From a checkpoint of a small audio embedding model: 5.58M parameters.
Rows from block 9 of a small audio embedding model, named by matrix and row number. Rows with one number within an expert belong to one neuron, the router's apart. Each number is 200 + 40 x the weight over its row's rms, rounded and kept within 0 to 999. All counts start at 0.
Before each expert's rows are labels from the 100 clips, of 14976, where the router gives the expert most weight on average: "strongest on" is what is common among them. Only what is clearly more common there than usual is listed. The data: synthesized solo parts of chorales (CocoChorales).
# router: router (model.blocks.9.mlp.router.weight, 4x384, trained with AdamW), inputs 0-63
# gate: expert gate (model.blocks.9.mlp.gate, 4x96x384), inputs 0-63
# up: expert up (model.blocks.9.mlp.up, 4x96x384), inputs 0-63
# down: expert down (model.blocks.9.mlp.down, 4x384x96, transposed), outputs 0-63

# expert 2
strongest on: horn
router.2,221,239,202,217,164,115,234,197,219,231,129,260,198,195,195,139,162,220,192,183,188,214,262,222,243,170,165,224,235,148,246,181,207,174,184,154,205,227,211,149,258,185,124,177,229,193,150,127,241,204,187,156,171,169,145,127,297,187,207,162,160,165,205,193
gate.15,123,242,164,240,260,124,101,152,171,295,193,133,219,183,208,176,154,247,277,196,174,178,156,252,208,282,213,212,173,173,188,182,146,274,202,212,214,237,253,232,175,219,204,232,126,195,213,196,248,200,244,163,180,193,201,210,249,166,227,200,198,219,149,147
up.15,215,160,228,190,197,182,215,195,233,291,209,227,222,202,215,194,227,239,303,182,189,196,153,139,130,185,268,162,150,197,196,185,207,235,190,224,223,173,232,208,223,74,212,205,216,255,138,168,236,215,149,176,196,148,133,265,215,268,109,198,182,195,235,258
down.15,227,166,219,183,203,131,188,214,177,213,230,207,188,201,136,177,282,151,141,188,185,203,217,222,277,182,265,243,204,250,199,157,184,210,256,188,174,253,259,263,242,211,208,208,162,215,171,258,164,202,203,173,246,254,236,174,164,201,208,248,246,145,105,234
gate.16,237,171,244,194,229,220,241,201,243,244,185,240,252,184,179,314,159,158,53,140,131,189,223,169,183,168,196,182,161,189,163,180,104,189,158,202,259,244,195,235,216,150,163,218,176,158,174,203,182,254,159,181,178,220,179,229,232,170,276,138,178,216,180,213
up.16,115,173,223,133,215,89,266,207,197,248,224,80,221,209,198,181,218,158,77,219,180,254,201,174,228,153,117,232,176,169,222,218,195,128,241,258,213,256,259,247,150,156,185,172,181,236,223,196,152,159,243,241,212,210,210,157,156,219,222,190,263,218,199,185
down.16,250,162,254,182,158,193,235,164,141,242,197,195,183,191,234,164,207,214,216,151,243,212,156,225,254,185,218,213,170,262,195,134,197,215,206,192,192,155,185,200,177,167,208,191,220,162,184,231,253,231,182,155,234,155,142,196,204,214,158,172,222,284,170,182
gate.17,251,207,174,224,182,108,118,158,98,241,232,184,293,194,191,179,171,196,209,163,199,221,192,173,131,220,156,199,211,171,279,130,220,154,233,183,236,256,215,243,189,303,160,224,173,280,245,136,123,239,189,218,176,219,215,201,227,166,250,151,162,197,245,226
up.17,252,213,214,216,233,174,202,188,163,201,246,189,243,179,217,189,182,173,123,150,200,220,251,184,201,176,196,208,221,219,237,247,202,195,223,178,178,230,221,248,187,257,146,205,172,216,246,159,245,155,164,226,190,232,190,182,230,204,148,173,165,202,195,194
down.17,225,195,216,174,155,243,197,178,219,205,146,172,271,194,201,106,243,184,187,258,155,239,214,213,165,165,213,176,145,182,175,228,240,234,172,174,217,227,192,204,140,142,235,229,122,330,279,193,192,223,205,214,246,228,168,208,238,161,243,194,216,225,141,199
gate.18,226,238,173,211,188,181,195,105,250,154,188,186,223,217,206,182,210,241,213,155,202,184,204,181,201,182,283,213,262,201,319,203,236,167,255,248,217,210,179,119,179,237,224,191,209,167,243,257,129,165,205,209,215,195,254,150,246,244,188,285,189,192,156,228
up.18,102,184,168,229,222,198,233,320,207,222,249,143,172,203,187,254,217,204,253,215,243,233,164,226,244,156,153,159,142,215,151,243,261,269,210,175,218,183,184,177,232,218,154,189,176,143,134,235,285,179,157,212,205,174,184,207,181,229,181,190,197,260,232,187
down.18,221,174,189,234,219,223,185,165,196,133,148,208,229,247,170,306,178,216,161,251,218,129,198,149,213,245,244,265,154,230,199,152,167,282,198,192,206,273,191,207,227,221,198,209,189,241,233,154,162,149,190,155,178,163,209,236,226,261,193,279,253,132,156,176
gate.19,192,180,179,218,199,235,311,182,267,141,120,140,271,181,233,147,162,193,67,241,234,143,213,206,182,169,212,204,199,154,195,203,149,248,253,202,180,207,184,96,245,211,243,201,264,234,187,205,199,225,197,231,190,170,165,178,174,192,189,167,210,193,152,175
up.19,229,200,196,218,201,217,139,236,134,275,259,303,182,173,173,168,201,192,324,191,196,211,215,208,207,242,242,242,201,255,190,191,258,185,158,218,186,189,226,230,215,212,152,239,174,205,263,169,203,161,164,207,233,221,212,197,207,176,188,246,159,248,206,250
down.19,230,272,221,255,219,175,154,217,126,246,189,172,181,226,150,271,189,156,159,197,231,226,195,180,156,165,100,172,221,151,177,224,171,238,155,251,208,193,219,231,222,203,201,188,120,245,154,256,180,248,192,245,172,211,163,162,168,151,200,214,254,189,235,261
gate.20,225,193,217,239,146,156,233,179,189,225,217,202,169,168,181,199,240,277,75,180,191,196,234,144,250,270,237,185,243,204,230,208,155,238,176,199,256,333,180,116,219,295,174,201,217,206,190,193,231,232,194,215,236,238,227,185,188,185,203,159,223,200,168,181
up.20,166,218,175,191,203,192,238,177,253,266,117,235,229,183,198,180,145,196,322,209,215,134,181,200,173,142,247,135,166,196,105,194,220,189,215,223,176,85,198,221,187,207,164,199,216,181,165,206,146,198,237,216,251,146,154,169,248,201,159,279,243,157,217,184
down.20,124,218,195,241,234,188,191,146,133,240,140,172,231,132,201,168,256,206,213,239,193,195,223,122,226,253,208,144,276,174,226,226,247,156,157,176,179,275,219,196,198,198,260,197,221,244,207,141,213,160,281,235,181,176,248,221,174,192,155,116,254,178,219,237
gate.21,198,186,177,163,171,134,213,242,185,169,157,228,208,203,184,214,206,137,286,169,188,165,203,167,184,87,199,169,147,102,191,153,222,242,278,223,170,155,195,205,184,235,187,227,158,151,189,265,260,157,204,270,216,215,202,174,144,171,125,291,124,222,273,201
up.21,210,180,177,220,230,141,232,197,264,219,197,214,169,226,221,248,203,204,263,234,151,247,234,208,253,166,198,211,191,157,239,237,165,111,271,188,187,226,206,254,159,262,237,210,222,237,164,173,246,198,191,190,160,157,270,193,229,225,223,262,294,263,199,196
down.21,181,173,213,151,178,180,182,195,164,221,314,206,168,208,240,177,175,229,191,178,211,260,176,175,220,218,260,170,219,167,207,197,228,178,101,245,189,146,183,197,210,239,161,192,198,209,249,253,220,198,180,209,256,198,162,252,200,178,174,243,173,164,210,209
gate.22,197,196,134,187,166,304,233,179,187,239,199,164,211,185,186,157,260,155,156,155,177,209,248,194,197,247,276,216,223,243,246,138,124,257,184,230,259,264,124,283,273,216,187,222,154,200,194,204,156,136,232,131,205,173,237,218,223,173,240,248,220,191,207,194
up.22,159,167,171,148,171,205,189,108,135,231,226,178,187,199,149,190,233,187,255,146,237,256,260,99,145,240,292,213,236,211,190,144,230,144,206,169,226,119,150,214,223,222,220,189,139,174,170,167,213,117,193,169,207,135,251,270,145,158,200,202,204,271,222,216
down.22,185,268,160,224,216,195,165,263,143,311,184,170,219,196,250,247,270,184,248,149,102,246,155,175,205,214,211,156,236,174,239,187,206,168,250,243,184,251,175,232,190,225,115,186,177,215,147,226,253,179,185,186,211,202,210,162,240,223,225,153,179,194,277,198

# expert 0
strongest on: violin; clarinet
router.0,208,197,206,195,190,202,139,173,215,191,154,236,264,217,212,178,226,265,157,160,183,247,146,149,185,144,257,212,145,228,244,250,269,249,176,206,198,176,167,197,177,194,235,177,185,145,243,330,254,186,210,224,158,204,132,168,264,235,203,230,186,203,228,230
gate.15,157,210,265,192,233,235,160,171,194,257,201,147,179,189,233,203,178,241,157,218,125,155,157,209,196,178,59,134,167,220,259,200,243,238,202,246,173,183,162,239,228,184,181,182,218,199,234,176,105,200,225,185,221,177,212,275,199,209,136,172,101,193,206,186
up.15,180,262,210,203,246,193,142,215,179,219,207,140,152,206,196,149,210,203,182,249,149,212,214,234,172,179,30,137,204,99,268,225,290,296,161,187,137,200,144,280,188,259,223,186,196,230,192,225,148,86,210,163,204,186,233,229,251,190,217,203,141,169,213,230
down.15,174,216,261,161,203,201,172,204,265,293,256,261,194,238,220,168,234,194,225,211,122,243,160,238,161,249,228,144,188,193,178,236,119,209,141,176,220,187,218,171,253,226,266,179,169,163,190,190,209,216,147,174,252,221,205,238,282,280,198,217,229,137,185,203
gate.16,179,201,136,189,224,207,164,322,157,129,218,183,207,224,164,167,164,170,165,215,197,180,245,272,114,233,203,258,205,183,142,206,200,169,185,160,200,204,221,283,238,238,205,156,171,184,180,159,181,172,238,202,186,204,236,222,139,197,211,176,179,195,174,209
up.16,186,162,216,212,225,256,193,236,96,259,244,223,202,196,200,97,223,199,220,135,253,218,163,148,249,165,100,181,179,221,186,138,163,244,173,192,221,234,189,291,236,171,172,220,199,201,206,184,222,219,141,198,219,104,217,218,243,225,270,154,148,261,240,252
down.16,224,219,207,210,222,172,171,202,285,307,106,212,208,215,236,188,189,152,179,218,194,134,190,122,159,222,230,105,195,169,197,153,214,286,231,191,218,241,243,192,190,164,182,218,243,164,162,243,183,160,185,248,168,176,197,240,144,260,175,241,189,142,210,165
gate.17,182,199,211,247,215,184,220,143,183,80,236,209,226,180,163,150,194,176,197,166,150,226,208,153,233,236,219,169,184,215,176,145,281,208,209,190,154,213,187,233,239,198,175,181,213,162,264,294,233,117,203,232,195,190,288,172,211,155,220,215,198,249,275,200
up.17,214,175,176,168,226,192,146,204,205,279,144,226,143,176,254,263,124,194,245,232,219,288,241,202,199,183,167,254,212,202,220,217,152,188,261,190,249,259,190,139,193,233,203,161,185,207,191,137,138,211,173,194,203,214,110,194,147,204,203,173,250,171,189,164
down.17,244,177,243,224,251,122,109,248,270,225,250,171,211,166,196,171,214,204,222,203,241,179,174,213,179,223,141,152,253,264,197,248,199,203,160,181,174,207,152,160,210,155,191,142,192,111,111,194,200,150,192,151,214,191,259,203,157,179,212,201,182,255,258,221
gate.18,229,184,226,113,157,111,130,195,203,166,218,190,128,222,205,229,212,157,137,179,246,141,189,209,235,247,129,186,152,229,224,189,265,249,265,266,241,174,262,163,164,244,186,247,213,241,195,207,204,233,230,268,167,163,184,175,245,175,146,180,147,202,286,145
up.18,195,162,166,204,210,54,162,203,302,215,132,180,201,227,243,115,202,251,193,188,220,136,245,200,251,170,202,240,208,238,250,252,243,175,260,235,200,161,263,194,154,190,176,219,193,177,245,164,200,221,182,269,192,206,262,218,242,196,186,168,215,178,150,130
down.18,189,223,137,133,202,229,259,206,191,231,191,229,200,249,216,247,237,208,194,238,101,225,197,167,202,152,180,152,154,248,219,170,152,203,136,188,159,198,239,193,212,148,146,181,212,216,193,238,196,157,184,169,191,214,215,222,194,178,198,206,223,167,219,204
gate.19,208,199,191,187,127,302,254,232,189,296,149,271,241,146,229,267,178,223,120,147,140,184,146,181,202,210,244,286,173,192,171,170,225,203,180,262,230,229,137,226,182,213,185,226,136,291,209,231,274,216,215,201,145,217,159,205,261,240,204,202,185,182,236,177
up.19,198,187,240,223,222,212,144,155,128,171,211,136,148,253,181,153,158,226,241,233,224,223,214,255,235,235,160,143,174,216,261,240,143,198,183,179,277,276,183,250,206,122,227,177,205,176,240,158,191,140,140,142,229,231,207,163,163,132,150,164,190,155,152,188
down.19,175,275,168,257,256,214,216,252,318,231,256,205,189,205,212,290,257,168,244,172,250,225,181,83,192,216,180,189,183,167,185,144,200,117,238,288,82,199,193,214,189,193,191,184,233,256,186,201,199,183,178,221,246,212,136,233,189,231,181,275,208,199,226,223
gate.20,268,198,161,213,185,115,179,278,181,227,146,151,199,175,169,168,265,139,209,180,205,206,179,200,163,137,280,174,188,204,260,163,139,90,141,187,216,213,186,175,199,230,254,216,130,239,232,217,200,167,204,184,175,189,207,131,229,269,282,249,216,177,245,204
up.20,230,240,195,199,184,293,151,66,219,90,147,207,234,206,200,172,197,147,137,159,244,216,174,183,224,213,255,207,169,190,200,148,239,298,234,208,209,172,231,236,190,238,214,234,236,175,214,244,211,156,186,207,170,218,187,196,160,208,167,113,213,156,190,178
down.20,164,210,208,203,273,220,232,147,294,229,233,210,152,211,166,196,231,209,216,194,238,280,198,259,175,233,201,182,172,242,182,185,158,174,228,180,189,127,148,122,213,186,212,156,247,182,123,162,235,198,200,204,168,201,207,194,208,183,212,254,302,210,187,183
gate.21,211,225,197,210,189,131,174,179,180,161,177,211,245,153,195,243,201,202,141,200,251,233,141,176,220,206,290,158,150,176,206,269,267,190,181,209,116,215,184,186,185,161,178,183,214,225,219,190,229,211,161,171,182,199,81,191,182,279,162,239,156,259,158,223
up.21,200,189,208,158,196,184,87,247,139,194,157,183,206,205,170,200,226,180,151,152,274,266,154,208,226,189,224,224,173,134,141,228,238,187,127,152,139,191,138,186,222,136,190,217,166,177,186,135,228,216,195,162,225,144,124,222,177,223,234,220,198,206,182,180
down.21,163,242,169,229,191,235,132,218,273,274,208,215,227,182,274,178,232,215,220,220,202,183,190,263,183,210,135,176,169,167,212,196,303,203,209,164,246,191,185,180,197,184,152,156,156,173,210,142,121,173,208,183,209,242,176,197,173,245,237,178,291,219,246,260
gate.22,166,244,200,181,237,182,221,217,253,224,148,214,82,264,201,209,238,185,118,190,201,266,227,136,176,217,171,225,284,202,223,252,124,210,172,236,137,238,185,252,245,163,220,231,218,201,267,156,263,303,219,219,217,157,234,257,197,216,206,211,257,247,196,230
up.22,250,155,226,183,163,200,163,186,180,140,164,163,233,131,192,165,179,221,245,219,189,119,183,250,226,143,229,172,128,170,180,155,219,221,221,185,252,213,245,211,157,183,219,157,155,256,166,254,169,130,184,138,237,238,190,153,238,180,214,261,133,160,210,172
down.22,160,184,217,210,143,234,229,227,309,215,176,175,189,228,189,224,224,233,229,192,211,168,233,212,207,201,117,182,274,201,179,141,144,218,219,225,223,195,188,240,266,198,192,215,211,147,250,133,142,179,146,184,206,176,248,184,130,223,219,190,128,171,250,174

# expert 3
strongest on: note F#5; violin; note E5
router.3,128,201,165,228,180,219,206,153,221,167,203,168,253,172,193,220,154,163,200,184,199,161,181,239,180,232,125,156,180,226,206,123,160,206,258,255,168,284,119,266,173,174,179,245,158,187,203,132,112,191,137,189,174,185,262,240,142,150,164,245,177,230,149,188
gate.15,272,178,188,211,168,169,220,147,216,269,195,242,179,170,177,188,190,233,249,248,197,235,274,198,233,209,248,172,188,169,241,224,235,124,239,176,218,224,269,187,250,296,186,155,162,181,149,250,234,229,189,197,195,212,204,227,191,154,172,206,207,194,171,197
up.15,272,218,223,216,249,218,244,208,159,104,127,225,198,240,178,165,208,156,277,177,220,243,153,160,135,185,178,176,219,258,189,238,176,257,203,214,151,147,237,210,191,198,266,322,230,186,244,238,148,132,147,222,116,206,167,174,253,162,236,255,236,217,151,184
down.15,148,246,217,156,181,211,266,181,223,149,189,137,222,186,221,211,166,231,195,220,325,240,196,191,261,245,217,212,292,208,232,241,222,230,283,202,204,276,226,214,170,214,171,212,191,180,122,226,194,211,172,267,178,195,194,112,174,232,139,181,163,181,191,200
gate.16,177,188,188,157,231,204,162,148,229,224,245,238,185,236,232,205,213,224,234,229,226,260,101,157,176,174,91,152,172,211,256,156,205,230,204,125,179,201,183,165,243,282,185,232,278,225,164,179,220,250,225,288,212,200,193,196,273,305,169,186,187,201,147,188
up.16,173,185,209,182,217,188,147,124,212,166,150,187,162,257,188,234,221,245,307,203,214,254,130,136,122,209,140,196,153,235,235,133,227,189,182,173,207,269,260,176,202,234,192,200,226,119,169,150,236,176,157,224,201,190,198,203,261,264,163,128,239,160,133,186
down.16,165,165,194,179,238,190,197,210,207,104,155,199,161,258,199,205,191,223,214,224,172,186,173,175,144,137,254,223,166,117,199,195,145,217,180,216,208,186,286,229,111,213,219,177,228,183,190,237,204,196,163,198,178,191,159,260,172,223,240,185,217,231,212,196
gate.17,242,177,248,211,196,223,134,232,201,204,209,201,259,242,180,271,102,143,237,163,186,256,303,237,161,159,176,225,232,207,160,251,157,135,169,175,191,215,144,243,221,123,238,226,231,198,198,142,214,177,204,198,254,129,219,171,189,194,189,258,224,186,183,178
up.17,296,188,275,267,179,216,152,180,202,233,193,203,228,188,186,222,134,200,173,209,204,260,233,211,149,203,203,167,249,226,175,210,180,118,200,162,155,276,174,218,216,145,215,220,204,172,177,181,221,193,184,192,240,148,251,167,175,209,181,232,206,211,190,162
down.17,155,197,232,205,147,207,313,197,237,80,197,154,222,162,200,228,197,220,209,194,213,188,207,229,236,226,238,179,245,233,183,242,127,151,196,183,179,245,244,256,155,180,216,166,270,253,236,260,189,170,126,180,198,163,221,211,142,199,171,271,195,259,191,214
gate.18,179,221,222,208,187,275,247,249,181,302,295,148,193,212,166,226,200,189,244,187,199,152,158,220,195,135,157,217,248,214,210,184,248,117,215,109,246,195,210,229,200,223,217,208,246,195,176,129,221,268,191,217,228,169,227,161,220,213,206,209,150,306,224,166
up.18,202,211,188,195,184,228,255,226,229,306,293,153,166,199,159,259,199,200,212,175,192,136,171,219,190,137,149,257,227,234,209,174,238,137,234,176,204,204,251,248,203,207,187,204,230,136,149,167,236,239,210,223,233,173,248,154,214,241,217,200,154,293,198,177
down.18,228,188,215,197,211,263,297,186,103,311,197,188,144,226,169,171,167,179,158,175,130,213,201,294,290,207,278,209,162,233,204,202,280,164,132,264,181,232,193,139,229,226,262,211,131,233,240,207,248,221,187,219,208,186,253,221,214,165,176,179,208,143,241,232
gate.19,178,262,173,154,147,209,252,247,240,167,215,166,163,210,250,172,191,182,219,220,242,166,234,211,180,246,270,228,168,133,171,185,150,239,261,124,198,241,242,212,213,170,223,180,149,260,200,157,276,274,158,177,151,211,205,211,111,216,296,203,232,166,221,174
up.19,212,227,283,176,175,181,209,158,228,196,206,180,171,235,231,200,171,188,200,143,137,179,113,162,248,273,200,174,118,200,174,230,217,174,276,210,249,218,251,206,194,130,258,191,185,148,237,209,185,234,203,244,188,195,170,201,236,173,185,166,207,203,183,205
down.19,163,181,195,273,186,194,232,178,88,256,105,226,196,181,216,188,214,192,179,187,243,207,165,138,184,257,279,167,246,279,161,182,209,202,273,199,187,242,123,180,184,176,266,201,210,163,208,104,199,226,169,148,196,225,200,140,197,247,225,226,291,175,98,201
gate.20,230,246,286,224,235,204,232,289,157,175,291,226,189,171,236,175,191,192,303,173,185,203,153,204,201,158,155,193,185,278,180,196,227,164,136,231,168,203,209,130,168,228,172,206,158,215,171,188,193,216,215,195,193,198,211,187,244,177,202,161,225,201,208,232
up.20,174,201,178,204,187,177,189,167,246,177,205,218,192,229,223,244,196,156,156,216,177,216,180,157,174,176,194,306,228,131,197,178,153,131,180,161,175,180,191,251,204,152,190,166,218,220,214,200,142,214,196,181,209,160,182,188,170,216,180,195,189,195,219,185
down.20,171,221,209,186,198,255,279,213,131,115,144,198,224,191,127,196,145,202,234,233,265,151,173,152,185,138,224,193,198,208,189,178,262,185,196,95,220,204,140,216,227,211,208,148,172,268,211,189,213,230,189,243,198,225,275,172,208,208,213,202,273,265,205,192
gate.21,243,231,127,182,276,310,176,195,205,154,233,199,151,231,231,196,165,202,64,189,199,116,178,196,188,179,163,178,268,147,180,233,233,259,168,222,209,212,232,296,260,167,272,201,178,237,249,242,151,222,188,167,172,155,195,237,215,215,235,171,198,137,202,192
up.21,230,218,219,235,106,208,271,179,226,189,221,172,220,197,185,216,242,148,236,186,214,226,180,173,217,204,218,199,221,237,148,207,187,252,231,220,172,221,173,161,183,281,175,252,169,194,168,220,264,204,189,182,182,197,273,243,192,217,111,201,206,176,166,224
down.21,210,127,169,210,143,182,156,175,139,264,207,264,162,195,216,196,220,205,205,209,188,213,211,183,265,225,222,190,128,200,177,234,185,233,203,212,149,234,191,260,264,261,242,178,178,223,172,185,193,264,146,218,203,181,219,151,236,216,194,223,179,178,169,216
gate.22,248,246,231,205,218,254,263,224,209,203,174,248,206,212,276,227,172,234,135,200,178,218,121,224,175,239,181,151,213,278,176,210,121,157,214,187,232,181,116,228,149,100,243,174,166,162,167,237,136,237,194,144,187,137,159,194,148,239,198,144,232,207,242,189
up.22,167,131,155,186,220,162,189,196,282,146,204,206,164,187,156,210,227,185,263,179,161,182,266,153,247,115,248,245,216,193,183,161,298,203,213,220,178,209,243,149,200,291,114,221,176,200,247,152,224,166,194,260,210,282,220,243,243,197,171,258,177,166,167,165
down.22,224,207,200,135,207,258,270,233,235,171,196,216,150,216,217,248,207,178,205,201,256,162,184,141,245,269,187,217,167,167,218,170,223,223,187,200,208,131,234,163,267,210,277,163,190,127,207,260,216,166,194,143,174,210,186,208,198,228,149,88,145,225,236,173

# expert 1
strongest on: double bass; note D4; note A3
router.1,224,165,219,207,224,228,208,248,151,247,296,202,126,209,169,228,189,216,296,267,203,193,263,234,192,213,211,247,279,195,134,241,172,145,135,187,235,165,266,169,242,247,208,213,228,301,164,153,227,281,213,222,230,201,248,224,128,220,206,202,213,157,221,186
gate.15,236,181,199,175,183,205,322,98,158,175,168,219,134,203,220,240,203,218,186,244,163,199,151,164,261,166,166,197,202,248,206,202,208,197,223,130,210,144,199,179,220,240,186,165,229,213,166,135,200,239,196,258,222,137,210,151,149,241,238,230,208,161,150,175
up.15,201,210,254,188,205,237,158,133,245,261,211,149,171,145,207,160,153,193,214,222,162,136,97,220,248,145,121,174,136,235,178,173,255,209,210,291,207,262,228,166,186,245,240,171,233,190,172,247,192,207,212,234,164,200,169,152,167,255,228,209,198,166,222,191
down.15,246,227,120,226,129,249,168,191,222,120,170,182,247,161,214,160,248,204,183,189,201,191,198,201,219,198,126,215,209,158,226,177,126,159,200,211,189,206,134,244,237,260,195,213,176,129,140,222,224,205,149,243,144,179,247,232,222,133,266,139,153,208,260,217
gate.16,175,151,255,166,251,260,166,215,213,184,214,250,156,229,236,155,167,215,180,169,182,240,199,220,228,190,170,213,187,214,137,196,229,197,207,197,185,133,258,279,205,214,218,175,161,219,222,207,205,222,215,230,178,162,166,243,220,176,222,208,174,195,201,201
up.16,232,215,157,176,172,233,167,205,163,155,210,186,227,191,235,201,144,198,206,175,125,195,209,197,231,137,181,261,213,164,198,190,147,186,274,199,176,187,164,249,173,188,189,213,143,280,247,95,191,187,144,281,167,239,169,151,193,152,240,206,173,191,165,170
down.16,194,217,202,171,164,206,218,183,283,185,181,169,242,182,198,171,249,172,205,200,204,230,231,159,206,166,212,210,240,180,246,203,179,196,221,188,190,199,218,244,181,137,163,223,182,234,203,226,168,238,190,234,215,239,175,194,199,210,163,235,185,157,235,149
gate.17,153,249,181,202,195,168,230,193,149,153,194,201,252,233,224,238,188,228,222,149,151,188,115,262,166,194,243,177,207,255,180,229,164,176,190,286,192,209,195,159,246,223,182,183,195,122,202,167,292,185,229,220,176,227,251,152,201,219,185,161,123,138,198,222
up.17,229,253,182,192,199,168,177,263,165,270,213,160,217,196,204,149,278,138,227,236,205,116,232,206,250,172,211,225,185,200,218,148,144,135,225,160,183,127,213,135,261,163,247,215,176,270,187,93,227,191,181,136,182,185,143,143,165,159,198,167,193,172,230,149
down.17,219,256,172,204,244,235,157,234,183,111,205,164,149,231,199,151,234,238,263,203,208,104,229,182,154,202,201,209,268,162,187,208,130,209,220,222,159,234,210,250,281,200,290,191,192,174,176,208,193,205,224,256,189,238,173,187,228,174,229,182,232,189,161,241
gate.18,207,176,180,235,213,179,227,250,182,188,229,176,203,204,204,247,179,145,119,168,145,203,152,219,158,250,146,227,172,226,167,149,164,288,205,191,174,264,175,240,165,241,170,193,129,167,216,237,259,79,203,238,214,245,296,185,260,235,172,135,166,224,134,221
up.18,251,172,188,131,174,238,216,195,213,103,192,235,203,211,188,220,230,184,150,198,174,258,174,203,153,163,145,213,180,106,208,193,240,166,187,126,172,225,205,283,231,183,253,205,218,245,147,221,210,236,180,157,208,172,170,208,205,141,222,247,212,190,187,160
down.18,267,182,113,156,188,160,150,180,115,183,246,269,209,228,258,155,221,209,214,209,279,224,182,112,211,240,182,134,143,247,176,170,277,188,144,149,190,186,236,218,213,182,183,236,144,198,180,215,215,239,217,134,140,164,201,173,124,229,238,216,225,181,215,186
gate.19,184,227,204,154,139,165,184,197,231,261,208,204,223,165,188,207,240,190,165,251,220,217,248,170,220,214,169,212,203,183,171,244,239,222,204,242,236,251,178,224,155,179,176,246,195,251,161,172,139,251,171,215,201,155,256,198,272,223,175,222,221,187,216,183
up.19,185,181,249,249,216,172,257,192,285,179,272,194,118,182,185,169,225,180,247,183,244,211,218,238,225,113,173,215,169,139,231,180,147,165,257,235,209,224,234,115,176,105,217,219,237,150,273,204,230,166,175,200,166,199,221,178,253,247,230,139,209,249,198,177
down.19,225,221,201,164,212,168,265,144,154,120,205,240,234,185,233,262,160,197,220,212,205,203,200,236,175,206,180,223,135,193,204,194,147,197,188,177,158,289,249,188,224,255,147,224,190,168,184,214,208,216,191,170,202,236,208,212,182,226,211,218,175,211,214,183
gate.20,221,178,193,175,219,172,206,227,146,270,212,138,168,177,219,204,169,236,222,169,199,159,225,224,224,208,161,167,233,139,280,231,211,156,255,200,213,191,189,261,219,243,208,201,222,180,186,203,264,175,222,218,187,212,177,174,136,216,201,252,168,259,167,162
up.20,236,187,181,138,214,193,128,180,212,171,176,187,175,196,243,214,189,198,130,217,236,233,211,204,187,121,187,229,218,190,163,195,192,290,135,264,217,203,144,189,180,235,200,216,188,196,222,114,136,288,202,189,238,189,144,242,209,192,183,203,211,200,157,173
down.20,246,176,178,163,139,168,285,202,211,214,215,209,223,208,181,203,177,219,193,227,255,204,175,231,213,219,271,229,177,254,216,266,241,288,213,221,158,221,119,229,210,182,184,178,217,202,170,187,169,268,237,298,243,170,219,216,176,183,203,199,241,186,150,193
gate.21,222,189,165,164,161,258,229,233,164,158,253,203,204,172,218,207,165,154,325,234,172,230,271,200,178,132,199,251,284,207,192,218,290,172,175,220,185,172,230,180,230,230,183,176,168,162,233,212,180,217,177,176,235,233,195,247,163,140,201,203,192,144,145,231
up.21,266,252,151,178,231,216,237,192,177,196,255,223,196,184,219,220,112,189,260,182,238,205,223,235,193,252,161,206,236,235,194,212,215,143,216,225,172,190,170,166,244,284,191,179,180,252,150,205,235,218,248,185,181,213,218,203,210,170,173,200,231,181,162,192
down.21,226,196,160,186,180,129,346,197,251,81,199,194,158,260,222,224,186,187,238,164,133,212,206,282,232,125,183,246,169,218,194,184,275,179,212,123,250,178,193,218,230,192,258,151,172,211,273,173,187,178,276,181,174,174,193,233,193,252,175,204,114,170,221,193
gate.22,177,265,258,185,275,220,202,187,219,171,190,241,167,229,129,225,229,147,169,158,214,258,191,158,187,258,205,267,188,185,180,223,224,187,207,196,209,203,207,238,192,190,249,230,213,239,125,158,164,233,197,219,232,218,215,199,218,209,215,142,247,148,190,212
up.22,132,222,200,260,218,112,213,231,209,183,221,213,179,180,201,211,175,239,233,229,148,152,205,201,205,157,234,158,145,239,175,225,178,178,206,171,198,250,144,183,183,153,174,142,180,228,114,220,182,170,196,308,225,250,142,155,217,146,114,168,210,147,150,148
down.22,255,202,237,221,228,203,171,228,223,273,224,250,210,203,169,198,221,174,162,167,213,156,215,242,217,182,208,153,271,246,201,175,157,189,196,193,242,156,236,274,276,154,166,230,272,273,134,242,268,196,209,207,204,191,214,153,166,245,202,214,184,198,222,181